Weights of a small segmentation model: 64-pixel images.
Rows from block 7, named by matrix and row number. Rows with one number belong to one channel. Each number is 200 + 30 x the weight over its row's rms, rounded and kept within 0 to 999. All counts start at 0. After the name is the row's rms in percent of the matrix's.
# convs0: first 3x3 conv (model.decb.0.1.convs.0.weight, 128x128x3x3), inputs 19-37, a 3x3 kernel for each
# convs1: second 3x3 conv (model.decb.0.1.convs.1.weight, 128x128x3x3, transposed), outputs 19-37, a 3x3 kernel for each
convs0.82,092,206,198,259,180,181,219,190,204,213,157,144,177,176,227,222,112,184,236,172,202,199,189,202,210,224,259,213,179,178,195,191,194,221,211,167,233,170,129,149,219,231,210,158,141,204,195,178,145,216,228,218,181,242,232,127,184,215,185,235,256,176,198,242,209,207,245,270,213,192,225,195,170,210,182,220,122,192,196,170,219,220,202,204,213,174,271,208,172,194,180,183,211,161,186,196,185,176,217,236,194,237,222,183,185,181,187,147,210,193,204,241,166,188,196,252,185,154,158,213,127,161,207,143,200,231,203,168,187,209,185,173,171,218,173,169,200,223,162,177,239,222,200,195,260,136,153,195,160,265,250,161,283,184,214,181,196,201,218,195,161,190,155,170,217,198,188,247,172,151,204,194
convs1.82,101,213,145,203,186,198,206,221,243,213,178,157,171,168,231,190,176,185,219,182,152,194,211,170,188,201,229,190,158,229,163,183,184,196,184,159,153,177,165,194,178,164,163,254,216,206,234,168,219,134,154,161,240,227,232,153,246,205,108,162,252,227,244,242,183,169,239,154,205,202,184,168,209,215,205,228,170,203,233,198,271,203,206,173,204,167,250,207,121,190,156,168,201,185,208,223,239,199,170,205,167,235,207,206,217,178,210,210,195,172,205,177,185,156,186,180,222,252,209,202,228,229,209,245,228,239,228,224,171,180,221,138,233,212,247,236,194,187,178,235,176,205,188,212,245,192,169,202,190,217,224,208,263,253,156,157,166,188,174,203,219,155,146,190,175,219,232,193,185,243,187,185
convs0.83,123,202,203,171,211,220,187,149,225,191,231,169,184,235,153,156,263,159,184,171,177,209,223,162,176,181,195,214,209,163,181,221,185,195,253,193,175,208,229,209,182,199,216,230,186,169,193,191,223,213,207,167,194,207,160,231,175,168,177,168,186,226,175,160,241,199,148,198,167,146,176,161,238,195,224,201,214,167,142,229,140,167,197,220,204,231,188,146,214,190,237,169,205,218,208,180,200,159,209,188,179,207,171,233,179,156,277,113,136,198,193,219,183,148,158,208,191,221,188,192,238,232,164,164,197,141,174,204,215,162,240,133,155,274,230,175,186,203,249,188,204,136,205,189,132,214,184,228,208,155,154,240,192,155,173,169,215,200,210,222,180,214,173,179,197,247,184,123,210,243,174,213
convs1.83,090,203,194,159,170,209,192,154,188,158,184,191,157,194,200,179,161,263,185,207,191,209,224,187,180,173,136,173,186,210,178,221,214,193,172,171,175,218,226,208,229,172,211,165,196,180,219,257,222,196,217,208,239,213,220,223,225,140,184,237,217,226,251,169,176,216,129,163,237,221,201,226,142,213,218,181,218,308,187,212,231,154,226,213,187,193,202,176,215,186,204,281,248,222,225,221,214,273,230,268,207,234,207,220,244,216,214,162,171,201,183,206,206,154,235,174,230,187,180,280,172,268,215,179,191,161,228,165,182,207,214,181,198,196,191,191,230,160,210,169,239,212,204,186,178,237,247,180,203,167,240,178,208,157,221,186,197,200,156,202,205,168,218,224,205,216,182,192,218,209,195,225
convs0.84,097,245,140,185,218,209,220,222,179,198,196,184,193,165,208,178,156,198,219,221,187,185,199,161,200,221,191,192,204,214,190,253,208,203,232,217,189,210,185,212,168,172,179,190,139,199,208,186,205,198,163,213,200,192,226,206,226,225,172,176,193,195,163,165,157,172,181,154,120,227,170,135,253,183,226,248,180,193,234,170,197,201,171,227,234,173,222,215,125,196,206,207,205,149,206,193,175,238,211,199,187,172,231,183,196,147,100,166,165,193,213,195,215,159,141,162,191,163,222,175,203,176,203,156,151,147,217,162,161,229,182,187,131,194,170,194,264,179,199,207,187,176,164,192,205,178,200,141,232,238,148,243,244,207,202,163,168,230,169,216,230,213,175,149,158,196,184,165,161,177,220,178
convs1.84,102,159,204,130,185,217,199,179,152,201,158,180,209,211,198,240,185,193,197,213,276,203,245,236,216,152,194,221,174,187,201,198,171,173,198,194,203,230,206,220,238,171,259,153,242,213,157,176,206,200,172,157,185,157,224,170,191,254,188,238,196,104,206,195,209,190,209,155,274,202,161,177,209,166,269,173,228,178,197,164,208,145,192,232,237,150,194,184,146,190,215,185,248,185,205,152,215,200,178,170,216,235,199,202,191,250,187,217,156,174,200,174,210,220,184,241,208,209,200,268,202,215,170,203,211,179,222,201,213,174,249,243,208,162,202,192,220,215,206,187,158,177,164,179,143,210,185,163,205,223,220,249,174,199,178,206,152,166,231,171,265,215,163,221,164,219,229,204,246,220,190,185
convs0.85,104,213,194,177,275,208,190,201,186,249,227,234,205,180,191,158,214,214,196,223,209,202,199,219,239,225,232,193,211,177,199,210,211,189,209,181,190,117,289,182,186,202,190,185,225,228,204,137,178,202,232,209,210,222,227,201,224,151,202,172,195,181,167,191,226,210,221,228,241,170,216,190,172,194,249,166,182,198,175,213,167,197,274,203,205,239,149,166,141,180,159,223,198,181,209,189,219,173,214,208,253,232,217,182,256,214,156,192,152,118,183,203,223,196,224,206,145,229,187,157,211,170,238,212,178,189,183,229,198,167,184,166,221,206,220,160,183,177,166,156,167,233,204,242,218,178,197,193,226,268,210,245,223,165,161,256,167,233,211,186,171,185,174,217,188,201,171,197,162,222,226,212
convs1.85,096,259,175,211,155,188,218,235,213,190,165,166,173,177,167,190,160,219,211,203,150,226,192,182,168,180,208,203,230,228,202,238,220,219,183,170,160,182,208,234,209,174,238,205,144,215,150,177,223,189,141,226,233,205,215,223,295,184,194,179,220,248,200,173,217,221,164,193,155,197,225,254,233,208,178,208,206,219,203,233,198,189,203,217,234,217,212,202,236,244,201,240,205,170,216,227,186,204,136,199,195,201,231,175,158,221,183,187,173,190,215,206,235,107,201,203,224,176,186,208,187,156,169,249,196,255,221,216,188,191,162,175,217,206,248,212,221,192,199,165,204,223,243,227,247,167,209,156,178,169,199,173,224,174,174,205,204,196,171,212,190,168,194,174,193,126,198,235,162,152,165,179
convs0.86,119,234,161,181,232,110,191,219,214,162,201,185,188,183,196,215,223,189,198,234,199,193,293,110,126,260,177,155,186,249,247,306,47,56,268,160,139,213,191,207,226,149,153,211,227,190,212,188,179,191,197,198,208,196,195,177,193,180,210,168,193,192,183,192,224,231,263,202,145,179,195,156,208,223,225,216,209,128,156,236,145,129,175,232,193,260,216,146,205,149,170,208,184,202,220,148,128,219,213,177,190,213,210,229,154,111,222,195,183,161,189,169,178,182,206,143,186,241,185,176,154,170,225,236,159,209,248,194,185,203,212,186,163,222,234,170,227,195,171,212,213,180,242,216,200,207,187,183,222,172,161,203,222,210,203,198,173,216,152,223,185,216,223,217,213,198,200,240,205,182,182,206
convs1.86,098,221,231,197,221,215,220,174,224,204,232,195,227,201,239,180,187,200,204,219,227,193,264,248,186,192,162,186,221,247,194,235,291,166,195,153,209,161,182,184,222,229,215,202,218,199,155,197,160,263,120,183,183,185,202,201,244,201,200,236,180,214,247,204,204,248,172,254,230,242,176,200,186,259,210,197,169,306,156,204,141,183,198,216,169,191,154,179,155,183,199,178,240,131,145,183,153,205,242,188,236,204,216,244,284,173,211,174,225,174,130,183,204,158,196,154,180,222,174,171,194,208,171,228,184,184,170,234,169,229,190,210,208,185,211,162,148,187,234,155,248,162,174,201,193,215,212,269,217,193,194,230,246,235,241,285,197,277,307,195,182,181,203,247,182,177,194,232,220,230,189,208
convs0.87,090,184,216,191,218,212,214,169,210,204,215,201,178,177,209,243,200,213,203,196,192,152,194,231,208,233,227,232,193,179,211,206,189,220,186,190,222,228,224,174,176,165,207,202,181,204,184,205,233,216,223,225,286,186,127,178,186,214,180,188,166,197,166,175,163,186,221,201,225,162,191,202,242,205,217,176,192,218,188,145,188,176,188,233,207,301,203,235,164,226,210,241,243,221,232,216,232,165,220,214,196,243,194,197,202,225,174,171,178,207,136,172,180,176,200,226,171,218,207,166,198,197,253,209,214,197,106,186,210,183,203,204,179,174,195,174,223,260,222,144,241,181,234,170,187,195,210,280,201,218,199,255,211,262,234,177,186,203,214,220,227,247,219,245,149,157,145,184,285,277,224,168
convs1.87,106,203,167,257,229,206,207,174,180,186,195,174,169,165,220,210,223,221,174,201,164,207,211,188,197,216,221,147,191,230,214,219,209,216,196,191,195,215,200,189,254,176,220,207,133,176,201,177,191,180,151,166,204,142,230,190,189,211,190,231,235,235,209,157,241,272,197,187,192,150,235,248,232,180,194,185,207,228,231,173,240,196,185,178,230,198,207,210,204,178,188,174,175,189,208,206,149,216,196,213,275,238,215,208,218,230,217,146,223,214,236,213,160,181,181,215,192,257,253,184,172,238,184,248,210,197,211,240,203,168,183,219,191,194,122,117,223,195,207,205,237,240,165,189,185,223,214,161,223,193,223,204,196,182,203,187,233,187,215,233,175,168,156,175,182,160,172,192,231,219,194,253
convs0.88,089,193,205,188,188,207,186,200,229,167,199,187,225,195,181,156,226,165,260,194,263,186,251,224,240,220,204,206,197,249,127,234,237,163,240,207,253,186,221,188,221,213,179,228,157,215,197,203,156,226,226,180,235,246,230,186,218,187,199,193,167,200,191,202,210,197,124,169,165,205,203,132,184,185,213,146,169,162,151,198,210,174,196,233,192,216,240,170,197,177,127,191,225,189,231,177,234,200,190,171,191,180,200,146,189,149,166,175,179,203,232,206,165,192,199,213,183,211,182,118,195,187,208,246,138,174,188,209,179,200,191,186,216,203,187,219,188,190,171,196,159,172,169,159,180,196,254,230,177,190,250,169,213,215,229,213,228,227,216,239,182,165,177,179,207,195,195,189,210,173,234,177
convs1.88,107,204,213,229,206,189,220,232,213,205,190,170,186,163,205,196,185,200,186,200,252,179,246,169,199,225,169,174,154,167,156,300,193,168,224,173,193,177,182,222,185,202,201,245,241,193,175,160,186,198,144,158,192,181,182,195,201,182,193,198,158,234,194,208,195,239,222,225,161,197,243,251,248,157,228,184,217,204,239,165,194,171,194,247,212,212,221,181,178,223,196,173,218,201,184,198,161,157,189,185,225,192,165,199,182,191,207,190,235,158,175,149,167,191,196,139,268,184,136,198,201,196,211,196,190,299,165,198,184,182,200,156,191,200,203,162,165,222,208,196,218,215,202,200,204,163,177,181,196,166,180,260,155,171,221,237,243,227,159,196,229,152,215,193,184,169,197,206,194,238,185,166
convs0.89,090,216,181,219,202,170,177,192,178,168,254,172,204,231,190,207,230,173,185,209,229,197,223,187,233,208,197,153,188,223,214,184,194,192,196,178,187,246,224,200,202,326,170,150,240,183,166,251,185,186,214,228,200,201,222,163,180,181,163,194,176,143,192,161,241,154,193,208,161,188,286,198,201,168,177,185,202,213,215,236,155,170,220,200,163,194,211,206,210,194,256,162,209,214,167,192,167,191,192,242,227,181,206,245,192,181,207,210,178,156,182,175,166,187,173,187,225,274,199,241,177,200,244,186,152,166,137,226,181,187,174,174,242,228,166,178,208,209,171,155,209,225,217,192,241,209,185,203,211,163,215,202,195,162,201,213,205,221,216,160,184,221,179,177,168,173,152,191,196,208,229,237
convs1.89,102,137,192,166,222,249,144,176,226,186,190,213,172,182,220,212,218,225,182,205,196,178,188,227,211,176,222,179,192,181,193,190,215,221,157,180,187,164,175,238,190,168,192,209,226,194,180,138,216,184,132,187,219,171,212,187,214,203,166,228,219,181,172,224,229,220,177,218,211,231,211,192,202,190,289,188,187,275,206,179,197,197,200,192,188,194,205,227,197,197,226,176,284,199,256,238,195,168,205,228,201,209,170,208,253,186,214,235,203,182,160,184,205,234,116,165,214,174,217,201,211,239,186,203,185,264,158,235,214,231,159,192,215,180,152,153,147,233,197,207,180,211,255,220,193,185,261,194,231,207,260,236,197,223,180,161,250,221,144,204,153,198,208,253,167,160,150,216,210,215,190,220
convs0.90,083,204,233,240,223,179,234,201,177,115,233,229,217,212,176,198,159,205,194,232,220,187,238,177,174,239,159,224,198,220,185,202,208,187,185,171,201,178,175,228,240,206,209,249,196,207,248,246,208,228,236,212,195,242,223,172,197,162,161,158,193,153,160,147,215,132,197,165,180,179,193,181,188,200,224,241,210,228,199,176,252,231,172,132,149,205,147,172,165,184,195,201,180,149,178,186,185,249,209,201,207,191,200,187,214,184,219,146,200,258,173,140,199,189,214,221,202,199,162,200,171,198,205,182,163,231,159,201,230,192,193,207,206,209,235,177,236,165,152,177,215,220,156,165,167,202,195,161,188,170,229,182,174,171,179,211,193,201,163,164,197,194,204,209,210,206,220,174,144,218,224,249
convs1.90,098,240,253,171,165,207,204,226,148,215,185,167,160,199,219,203,218,234,170,140,165,110,166,229,221,206,204,133,184,196,215,184,161,183,253,225,203,195,161,148,201,181,214,174,199,215,220,160,212,207,173,182,199,174,191,200,175,189,252,212,202,240,219,230,229,210,208,261,193,198,242,223,165,154,217,147,217,246,301,183,197,217,154,244,157,166,274,173,182,217,183,227,208,169,221,166,218,169,182,179,170,203,129,235,216,171,190,230,186,222,182,178,196,280,254,123,178,162,215,138,206,235,137,197,231,207,194,158,175,157,194,243,179,138,199,189,157,215,219,163,229,208,266,181,199,277,207,141,158,209,272,208,220,197,166,186,224,188,181,227,224,185,209,194,233,173,181,163,173,200,175,233
convs0.91,115,196,204,221,182,180,185,218,196,152,177,209,168,158,190,206,205,203,188,184,191,208,219,272,175,182,188,177,219,197,181,173,200,189,188,161,204,256,191,160,216,224,224,199,262,219,162,214,173,164,236,177,209,203,166,193,198,186,222,198,210,236,178,211,202,192,213,215,180,200,229,201,176,198,175,194,166,174,185,212,155,189,196,172,206,199,183,180,210,163,157,160,201,208,196,178,166,158,221,202,207,183,171,232,152,153,149,211,156,230,222,181,190,174,197,240,232,211,186,214,201,211,209,225,232,221,220,186,180,181,181,236,211,205,177,209,220,218,164,179,193,188,227,212,198,213,232,204,198,230,183,188,252,140,191,219,189,203,171,247,161,207,156,182,230,166,245,244,130,131,169,243
convs1.91,094,209,261,219,156,211,199,251,242,185,172,199,143,200,193,202,196,189,208,249,219,220,204,120,211,208,157,167,177,223,190,189,187,226,235,246,237,176,170,181,155,192,170,177,195,209,233,198,214,208,172,248,230,213,232,226,234,223,235,270,175,194,231,172,201,199,185,230,213,204,200,217,172,176,256,159,238,269,229,204,253,231,208,200,158,201,163,228,216,205,203,259,199,237,225,187,170,205,190,181,204,177,257,200,183,214,132,149,213,225,212,236,216,223,224,209,221,214,256,193,266,193,137,193,198,194,256,217,207,176,249,167,192,291,203,213,163,228,210,284,171,264,223,237,184,201,163,140,221,223,255,221,185,179,185,152,192,207,107,191,305,210,212,175,181,197,202,143,195,171,194,131