A small segmentation model, trained from scratch.
Training: 40000 steps, batches of 128, held-out accuracy 80%.
Rows from block 4, named by matrix and row number. Rows with one number belong to one channel. Each number is 500 + 40 x the weight over its row's rms, rounded and kept within 0 to 999. All counts start at 0. Numbers have three digits each. After the name is the row's rms in percent of the matrix's.
# convs0: first 3x3 conv (model.mid.0.convs.0.weight, 192x192x3x3), inputs 60-71, a 3x3 kernel for each
# convs1: second 3x3 conv (model.mid.0.convs.1.weight, 192x192x3x3, transposed), outputs 60-71, a 3x3 kernel for each
convs0.68 085:537561425439498523471539557492480565525504506516502513487538490544547546534473475503588468491554411524450485448509455549516501554520486538537512485535478503540514478514481509426494524475485510510551553505506474488501489518488546521507506432516499511500506501522507544524485491554530489502547577446589489500466515484459583523
convs0.69 091:441495515534550545526438435517476483490535418441513569476520562547505473457495505493433536453534522526536535494523534470486473485517449459569536575507527453529434487513465505526481501478558497470425469463489461514530509524423548493487449516557480560515534505505513464434453544470509487524515459521458583529475529590433519421
convs0.70 094:446491529485541470458516517518490494538429512530469492564470493483471510507441494464514467506516534511530512553505464525550530529481513554506430486479482476499521527463508523494511550576525489494564540490499476483517565482467530480450491467514544440525480432540428519564515456455496521495536567554505478418479513535524616487
convs0.71 101:548565526504448448493525505549484529499454521506505442449539543477509473526468469526470518493520468499551464483521496535474535519397480441571540527515492556448506440578528460517475468495495561543478507403561485539464549502554440472482429526505490454520488498550477461440570525522436522494445473591520522513446479515487477516
convs0.72 111:547524482540476441494551495452553534507438562520495475581452511471464510469529538509522489448540522493559540582477549480479538544489605565503486457454564510466533531525497485546507493486462489514525462477499485467541450429620516450535482491436538482510531461538538506513553482515525551476578482491506500493489485484598439512
convs0.73 100:513502591524411460503539488539470432428423567580569455429499553459554454572509533501453545510476495537549505461484553512507487503486537440508544520489494526514486514548453458448486477504479540512515441478516527516521517550439493464543478521467442543518490477478478482501545596472468455547491455473498489514489418517518536460
convs0.74 109:524470471465469547416476460500494512477518650459516422464478503500484454454512533509511497545452478473543493494502474447500463554495552436467498489520530472528555478437446557488539580446453529485540504583549438526434543588530466510569550445394468447469521472502484451532478447500556484524523468522505485522484491504500512519
convs0.75 107:523485525444508470527524469460474502521547535462553429512486528521520524495421539474548545508518567467515401577481506564535602507364503508472497513510518452414592475475470537546521541546480442503529538589574445571421434500545446538538496523469475510473537489506430457491546501546495483426517477505478491544494545507461423506
convs0.76 079:434514500491523554576486557526451492463476557458488530484545473511523493467473519500447508516553469543493521471508496503466479507489561518492448487541500526496498553460518540434541471580497537437508443519449452451493507450509500461523460516493459501480514496627579454492465487522478488510457595514501444417480457563533597551
convs0.77 092:531471469478540489520538497451479466492473527498508507487484526511410492499493488524470525473525476492490479476510522525465570448486469478537447511499549542447503513452467490538532509478460467522522497465507466467461522548454441488498463491459506554498465526520509466511511542531527515521553485487490477500497456653526527461
convs0.78 107:501516522515477513572516546499529484488474487506527530498472428442548557527475545440534509542505514536536511541496474474513506526438527511478486407484525502483524441539453499622487460492472506549557481464497418513508487469487483500489459541523522514512469489544505553468433471558445658481464559512520435533444515487553531488
convs0.79 109:464484452442471536461497519468499456518582518511487576473577589501535492476447473543510496566509501448455581490586565486504505526464463472569558514525510571476455475476533648542501526492453530519491467553463479481520527525494519501522484465573491486455411562474534516426501430542581491553457495437483490581467543463472486486
convs0.80 088:539571511565460533445499428591545461457494536490460462475519510465464512485526527488529527512542528527495455476476490441556492527470516473475539461508479514469468568517535505514451507473528523559455475470481466481510533495467520449480538485484518481527521567504480418485525557449481493499502453524510519525499558457416453535
convs0.81 110:470495507506480531490443497442470571531411518526599419529543490484500502455488513442493521557489419479548514463482472442555537420455538516505467468556523431463546449469502524516488427561512482468505533469487498554573469453552537420486528623502470496496509485533441424520466556468523481552493531455519559425526538530485471500
convs0.82 095:524541489452488565566503507494479507524461538465524442593543494458539500570474457524533451489472538447492521518467521508623487441474509477515481472474486552536438483505545496450495458529464479440485481484537487505482475475496504471501501498553550531567534523500495473493517527537525472471522576452414403403556614500552544457
convs0.83 087:534538513516521507473515466393487577544508519534483472440498498504504525589427425516491480519441509514533541482456519457460485514403466521476501479508518510455416458472551517495513550512491506498588437478530539516464439423482497522477499497510542539523469483492467479475572537476576530459533596529603486542469545517406453487
convs0.84 091:455501533495439452492460520537480502504487494447517472502498571538528506436465487497441474456583452491521555557454596523572535449528496511475578541500486420497493476561525555544531477471472483449488500504475461518576485451515468524478478497476486485499500474484480497590481491523539449498504518513530571572469471530442558428
convs0.85 096:554484506459517568514584467491489526482519542477491526561455485452545495472532508451482593454517553495481546464437511494495528442564513534444493485548508474494497495451501482527488517442440466499506530467482470460543496431576512468555586456439508539468520508519444526579556524481601446490523480478526515411518486478482491545
convs0.86 074:540524525577564487488409564475479549515436537511515489495555461479492493481499453434546497484470518502457587487483492455444551427454451477562486496465460473476498487497509518531536508454489545482471445474504495449464518525462467493514462400431530458509537551593513481504546507478498531589505546528543514540476590563511472570
convs0.87 094:491475486503528476576489533520506516457572480498532470597518575457499506480416521472529446481503590471539500495544547465498507505466499510525555459479522530418465551538510448462462544553509542537554495468496451521473584450501454482496492479465479542504515514566476491482503500513512430497519500481466405431545535576535477450
convs0.88 105:488527489471502524526478543452523461479466545537522495486503502519456494500508560431486487474488567487511510482492516474494487537488564533467542490484488506571499478513461455366554541592429465517537446459549542549438489512492452382584627540432495496509488498485534580485521492454570548522514569423554503473534535484466567456
convs0.89 119:463507498487462524512479521553552476456520570434485555443454591516468507473595502583513443498532567437490559523476542522441519469542562455525514492457477486562547525546481481458507464552508536531509479491533436468560595534583492373601457512575512526466477493520484506512530496482463534477597553498489509460482495511534532503
convs0.90 098:453449498469419535514483480469454507524508484531499460489556479478550478487437446429472497538454550506512478496460538467455569510467458517556430532507508506451505506486497521508583510440481494424459516502470505519448481449499512503515514469511526487585424487469497522453500497477546525571500454570529485518466573618400455547
convs0.91 095:576502572480573490504447477510501449474495484490506516470506487515547493539496513539495476460474461541545509406503496546471446474512626433544503517496463472473502455450426492477531491444458477436528460547522587538486466485514530512511496491436531481477483540513490520525493465537461526462485540498536492558508488445432550527
convs0.92 082:481474493444452559544465477535391510504542467514511483460475469527493581497444499533471492455470501514502542485524549438478535469464477478481488487459546493457487545508458419547437484536475524508502501455490521492485515481448472522532437505449514535563449524461520463407531603495468543520531512478582583561499466503578523409
convs0.93 085:572516546520472506501455473517497581464484485484457529564505408518525492461449478557471544480515459524453572460531457482528517490515524480507446438515510492527526512443516487545416461559621517448525503444465482512569463486484486451509519554525531511527503485539469482526515405497522518544485534587594483464492550555406486562
convs0.94 119:546461534436529448471534431442519466586513471464475550513550445474506516465449500536472470534491513490524528497558553509472551486442445538535509487498483476454532531527480467483512543433591486451457523520482467447516487538501453493453539482560496503510546487504494433525505520466477527520467454537578648492464432543470456561
convs0.95 122:499497534551483480472495438389526570498504526501530443567528462465479450522561515498524483566571433544518463504528480501480454533533499531467530521457472515523477468505567464491472555524458481468559465559512597489482476461600521534517518492457485455552539468455542444439436511545554515456517458443463477542514521499493475440
convs0.96 105:559483514430515495527513574506567598453485444461431524495502450516494546480529483517550539499460540546461508457509444566540468444506510530507429460532428511499555497490539488475438457521518524557536468476416459497516549523498444497428451519469438485481491578479494514512541477458439452444531544573554454450452479427469531574
convs1.68 083:422518483502493556505488491462430619484406509513588472545492503466502495536522462529506476534459483523514449510452484499522509475496500465509521525463512505489431501556526466513488489544534530526440487602523495485406504516482446498466458459505469504445502548510508503515482492511520488486495471471431432470546496531461560547
convs1.69 096:522514483508489496519545524403557437597526471509479438526471527528503540475512525458536541494509470480543511500522540499534523473487482512480569444490506501481494466489514546541503521529502604461508525472463496527489525523529461549558509587409555497555518467528548519428530512480471504477546494458533463490494536442502473469
convs1.70 104:478488478551556550455504517507517485510600433506533459495522473524505476496517528466516527526469407460489645490525507516517457510532479502563457516528525522465514500516496474486517493532553567566515488454468505509584463544549473542461475553464486462514519477490487480554544514494522519520527517512523476494512573503493534509
convs1.71 096:450521495467436486503528473513535473528486527455508492502502510536496540505470556480501463510506484515470507519478504471541473450510476524511477536486482487521522468467541554477470494508512507500541557460530567487532492416537484620378500589413504496568492462496533498446536505495500485488548572464455414502523493415521483450
convs1.72 106:469581485474520483500505497617405502519552499393584433512516517489499514532506522449495439553479554477515450483478477485508517474507529454543460505527450490519479468493508467543448480468531510506489502546519551502465421499542426519482385559548496526502456550538502412493499457534533504480530536530456472393426577442457505501
convs1.73 093:490491538507504449494497468512479500462556528474434481532510516518489531521502549491417507454508558470468441524466485491514519485512499477470471501486473445554501544461523515473524531445507539496483510477520518469509455426501489484588611482449446470511509499467469493522491529458498505468529563487444449612482362434495525513
convs1.74 102:501507524539497476540480445549548461501502500520577509525498504524517518532539506509504418498522414465507450505470450493465509486528554468479474480494515480474542516472564468506516500518488497507483527492468475501497602451491402428540454507621469477533501462550465511516540471449560504499487482508455443390457448420519540553
convs1.75 106:530498527482532502504505492613499549436466454471545555490516504502498492511500526473453493532508445528541491521500508478495472517527500472541502399493521491527498503482563407532491492488530509490512521516531535514511458425551485421551454458491478505476424507574488541506519500481503533548499465513543470497407461537409468441
convs1.76 087:455413487482452604540528509535494492498474446492540443576561520480486451495559489486556494493443477504494535483485498510490493529511475543487476549493509543511429518501517543510512507530551488571472409529512455555480479546573487537450445532488433522522450547489523568480523497523551523503555485490544486489506485519524550405
convs1.77 098:508461473569467512545523533554522473554448507487443461546505537510496538506511507455529562523440447520461482503510507477508492512462485493478538458583484537524451500509465526538562530494462534526486471409471513521501500499559541515504522465450491443568505492451496554489516477499540506472470508514596431444488470523420566445
convs1.78 102:517543496496541505491501535545383519504523518465526585497510489501519488512491489487520452539515504410468472501469490501524501525502519476484509507453520518497518474447560522527454424464484478553531536494452589491504488443540423425476518499562475536517490575487494491480527527505511503471503525551509405508455488460477547467
convs1.79 105:511546480485506456497513515435568527505527446485492489539519477536496564504495540496473573410517520465472531481492560511519523482451499492496447500537551521488536466479464482469501544546512513480520587479476496439474518537556498516522503517490516475498547448526515443520531542471545475507521493482438500530611464559369507476
convs1.80 090:489474484560511488493469499513555493519512388590408462471510519558507547533515547521407511519529472521484456524489520502511502486488499464486474488511530437565490475505496527523550526451512488497471565504435488475505533524454521536545535480424511507519492530479475541488511547450486530525480510501543520479583485425475494511
convs1.81 107:474524494469529522494504495508388530571465528470507480530516551502508504485500522576564498479549410419496493501506513475492512497515499492499559534456470503512496474403492563550481474544491536508476462496501592511511480481500515430538464547530485505487461512459517498506477528502493518470544558491463581453425529450521478455
convs1.82 099:444492500544505518428548541497487466504533447534512496468500520543491543484503510473515559518500432569454549516480494520510500553512483532503446553496538520480533536556472521538525504491505547525500482460464451577491491461503477533488490477468493526488548466478520453516537512460549514490527510511462475613567497494539543428
convs1.83 094:550491454546496519505527509431540524539499514499476403528510581511548530549530526501487541475455518485462398537495527506539498461510502545526529470478505470502480516476494544562519556519462491488456489491479518519465532515503469490481518555543490492499479460537461563545520501499511480503519517463495428506537440407466579429
convs1.84 102:450521495511496490511508530420530462557520448558505465506513482521511534520501556477517550499503465538499500487533537505505497497480486472562525493504517454522483473505485532557504511524513608482490438470403511504578503499511442505587501575493524506499509418499543514462551496466513516481537551486521502538505573396504452500
convs1.85 094:427528484487567502516524508452375524540527542534521440502494501507470514540505533535536474539466467511470496478524514473497519512535496506559549519475500477509500489488448459474464539493515515474474488544495556562489440532491466492572437618506515485509495491512518457520516528479476482500512524498478529420416602484527474458
convs1.86 084:465505464460408488517563542420516484557527526512476454529513501507483558522488490451531554547451472534451512525542541507482530499457500476561467488485558520476515487504479538538475529546483574494431466499400512553517531558472474554484491529520536513493492485448497595530513505502524520492507535456511465496579529500559481482
convs1.87 102:490457465513500555468505540614409503485596408561494504495540509539516499493516531429508521504517389452512604474507516503507480528525487508544432528500514532489471537523524480502501501513530506536541453411548532518561425520534502571516517479459516504441497455560497449525524511471520537517507510496541525466536535464487483495
convs1.88 098:446540467492463514522521542465455442534505480504512453506504502493519516512515483553477452458543515503451520489477477485535529490506461507491514466546450482527463473481411489523489528450527456528465533503548494564426472535467406530529472516471489506484484453530502500503510478539538505498563512524425444483489470478539553506
convs1.89 105:511536502512503479520529450511470532475584519536519442491527485517503520529499508461502442526491470482528510479508511488496492515514490482496481498466521505499499423523472463494580502453469519539511498516489520538528420513529401541549474562456517506506509520505493519455550513481445554506529534512455487480458497492533486447
convs1.90 103:487457467504502527509564497468539521561437520537465461549480554500501534500498494509452552449509483524481461505538524483493500483468480513496525508486470471487467507507473559521510520525475526507447494458420571559476544518498478552515513531519513463521494494442477590484506510506538492452487549489499484491534495511555425452
convs1.91 092:455494455511490514487510531404444543509446485526509476519489549500478516516522496476452565547519555461499472463477517522532542498473516454545516474518519486427472538541477496491536568523512479466485565503522525495425483506466445445531501465527445505477498497562523448487484469524535481484492498476512419526426452456462540542
convs1.92 089:464482434464465524476485515533404536542460498511501466572510517512464548514510534600495437524492494522516447476498506477540509532485477520480481521574454537522499493557523546461490550485504502476425493480602470463474511457581510478466522489439500512482515450570599489466491482532558511504533472473522414480559519539455560420
convs1.93 093:492484469492568510500488512470522544529429469549488476494496535488467581508495492535477519447499458493548496484495537474488515502473472537465531528483514429534476522506492523510499544566510511486404524509487584524441496539503490559502572470494507422486541526450572421580511534486507529490516492485493500502539501524563507429
convs1.94 106:472452551454509502499551473441444601554475502570502417574494513484508545512487498532483526501467534452555398491507516504523540466469476506515480542438522513513495498504471542508479535558505535463468476573504583483397498549548474495493528515501505511469471500482511547464489506519522524462521515466425521449458634489547404482
convs1.95 106:489554497450526482452506513528518446523563445404524531529501523492508505509503512449529487450515525470501526461486471488509507484515562443484513498512485453528504490477529489492473503525504525496511529516519562534458469507482470461460472528496482534502494529537494469503499481536542465477569432530397465421483486394517505564
convs1.96 101:488525504536523488495460498496555497574454532554468472502501546526516548539505514458529446481571458529479473492494492521471500530470490485468521479457489507477551484502499465550512481504506533478494553514491549557474498480504523518467478410539495494474514511556482492493503497477530554477526460501502484455428503447475503464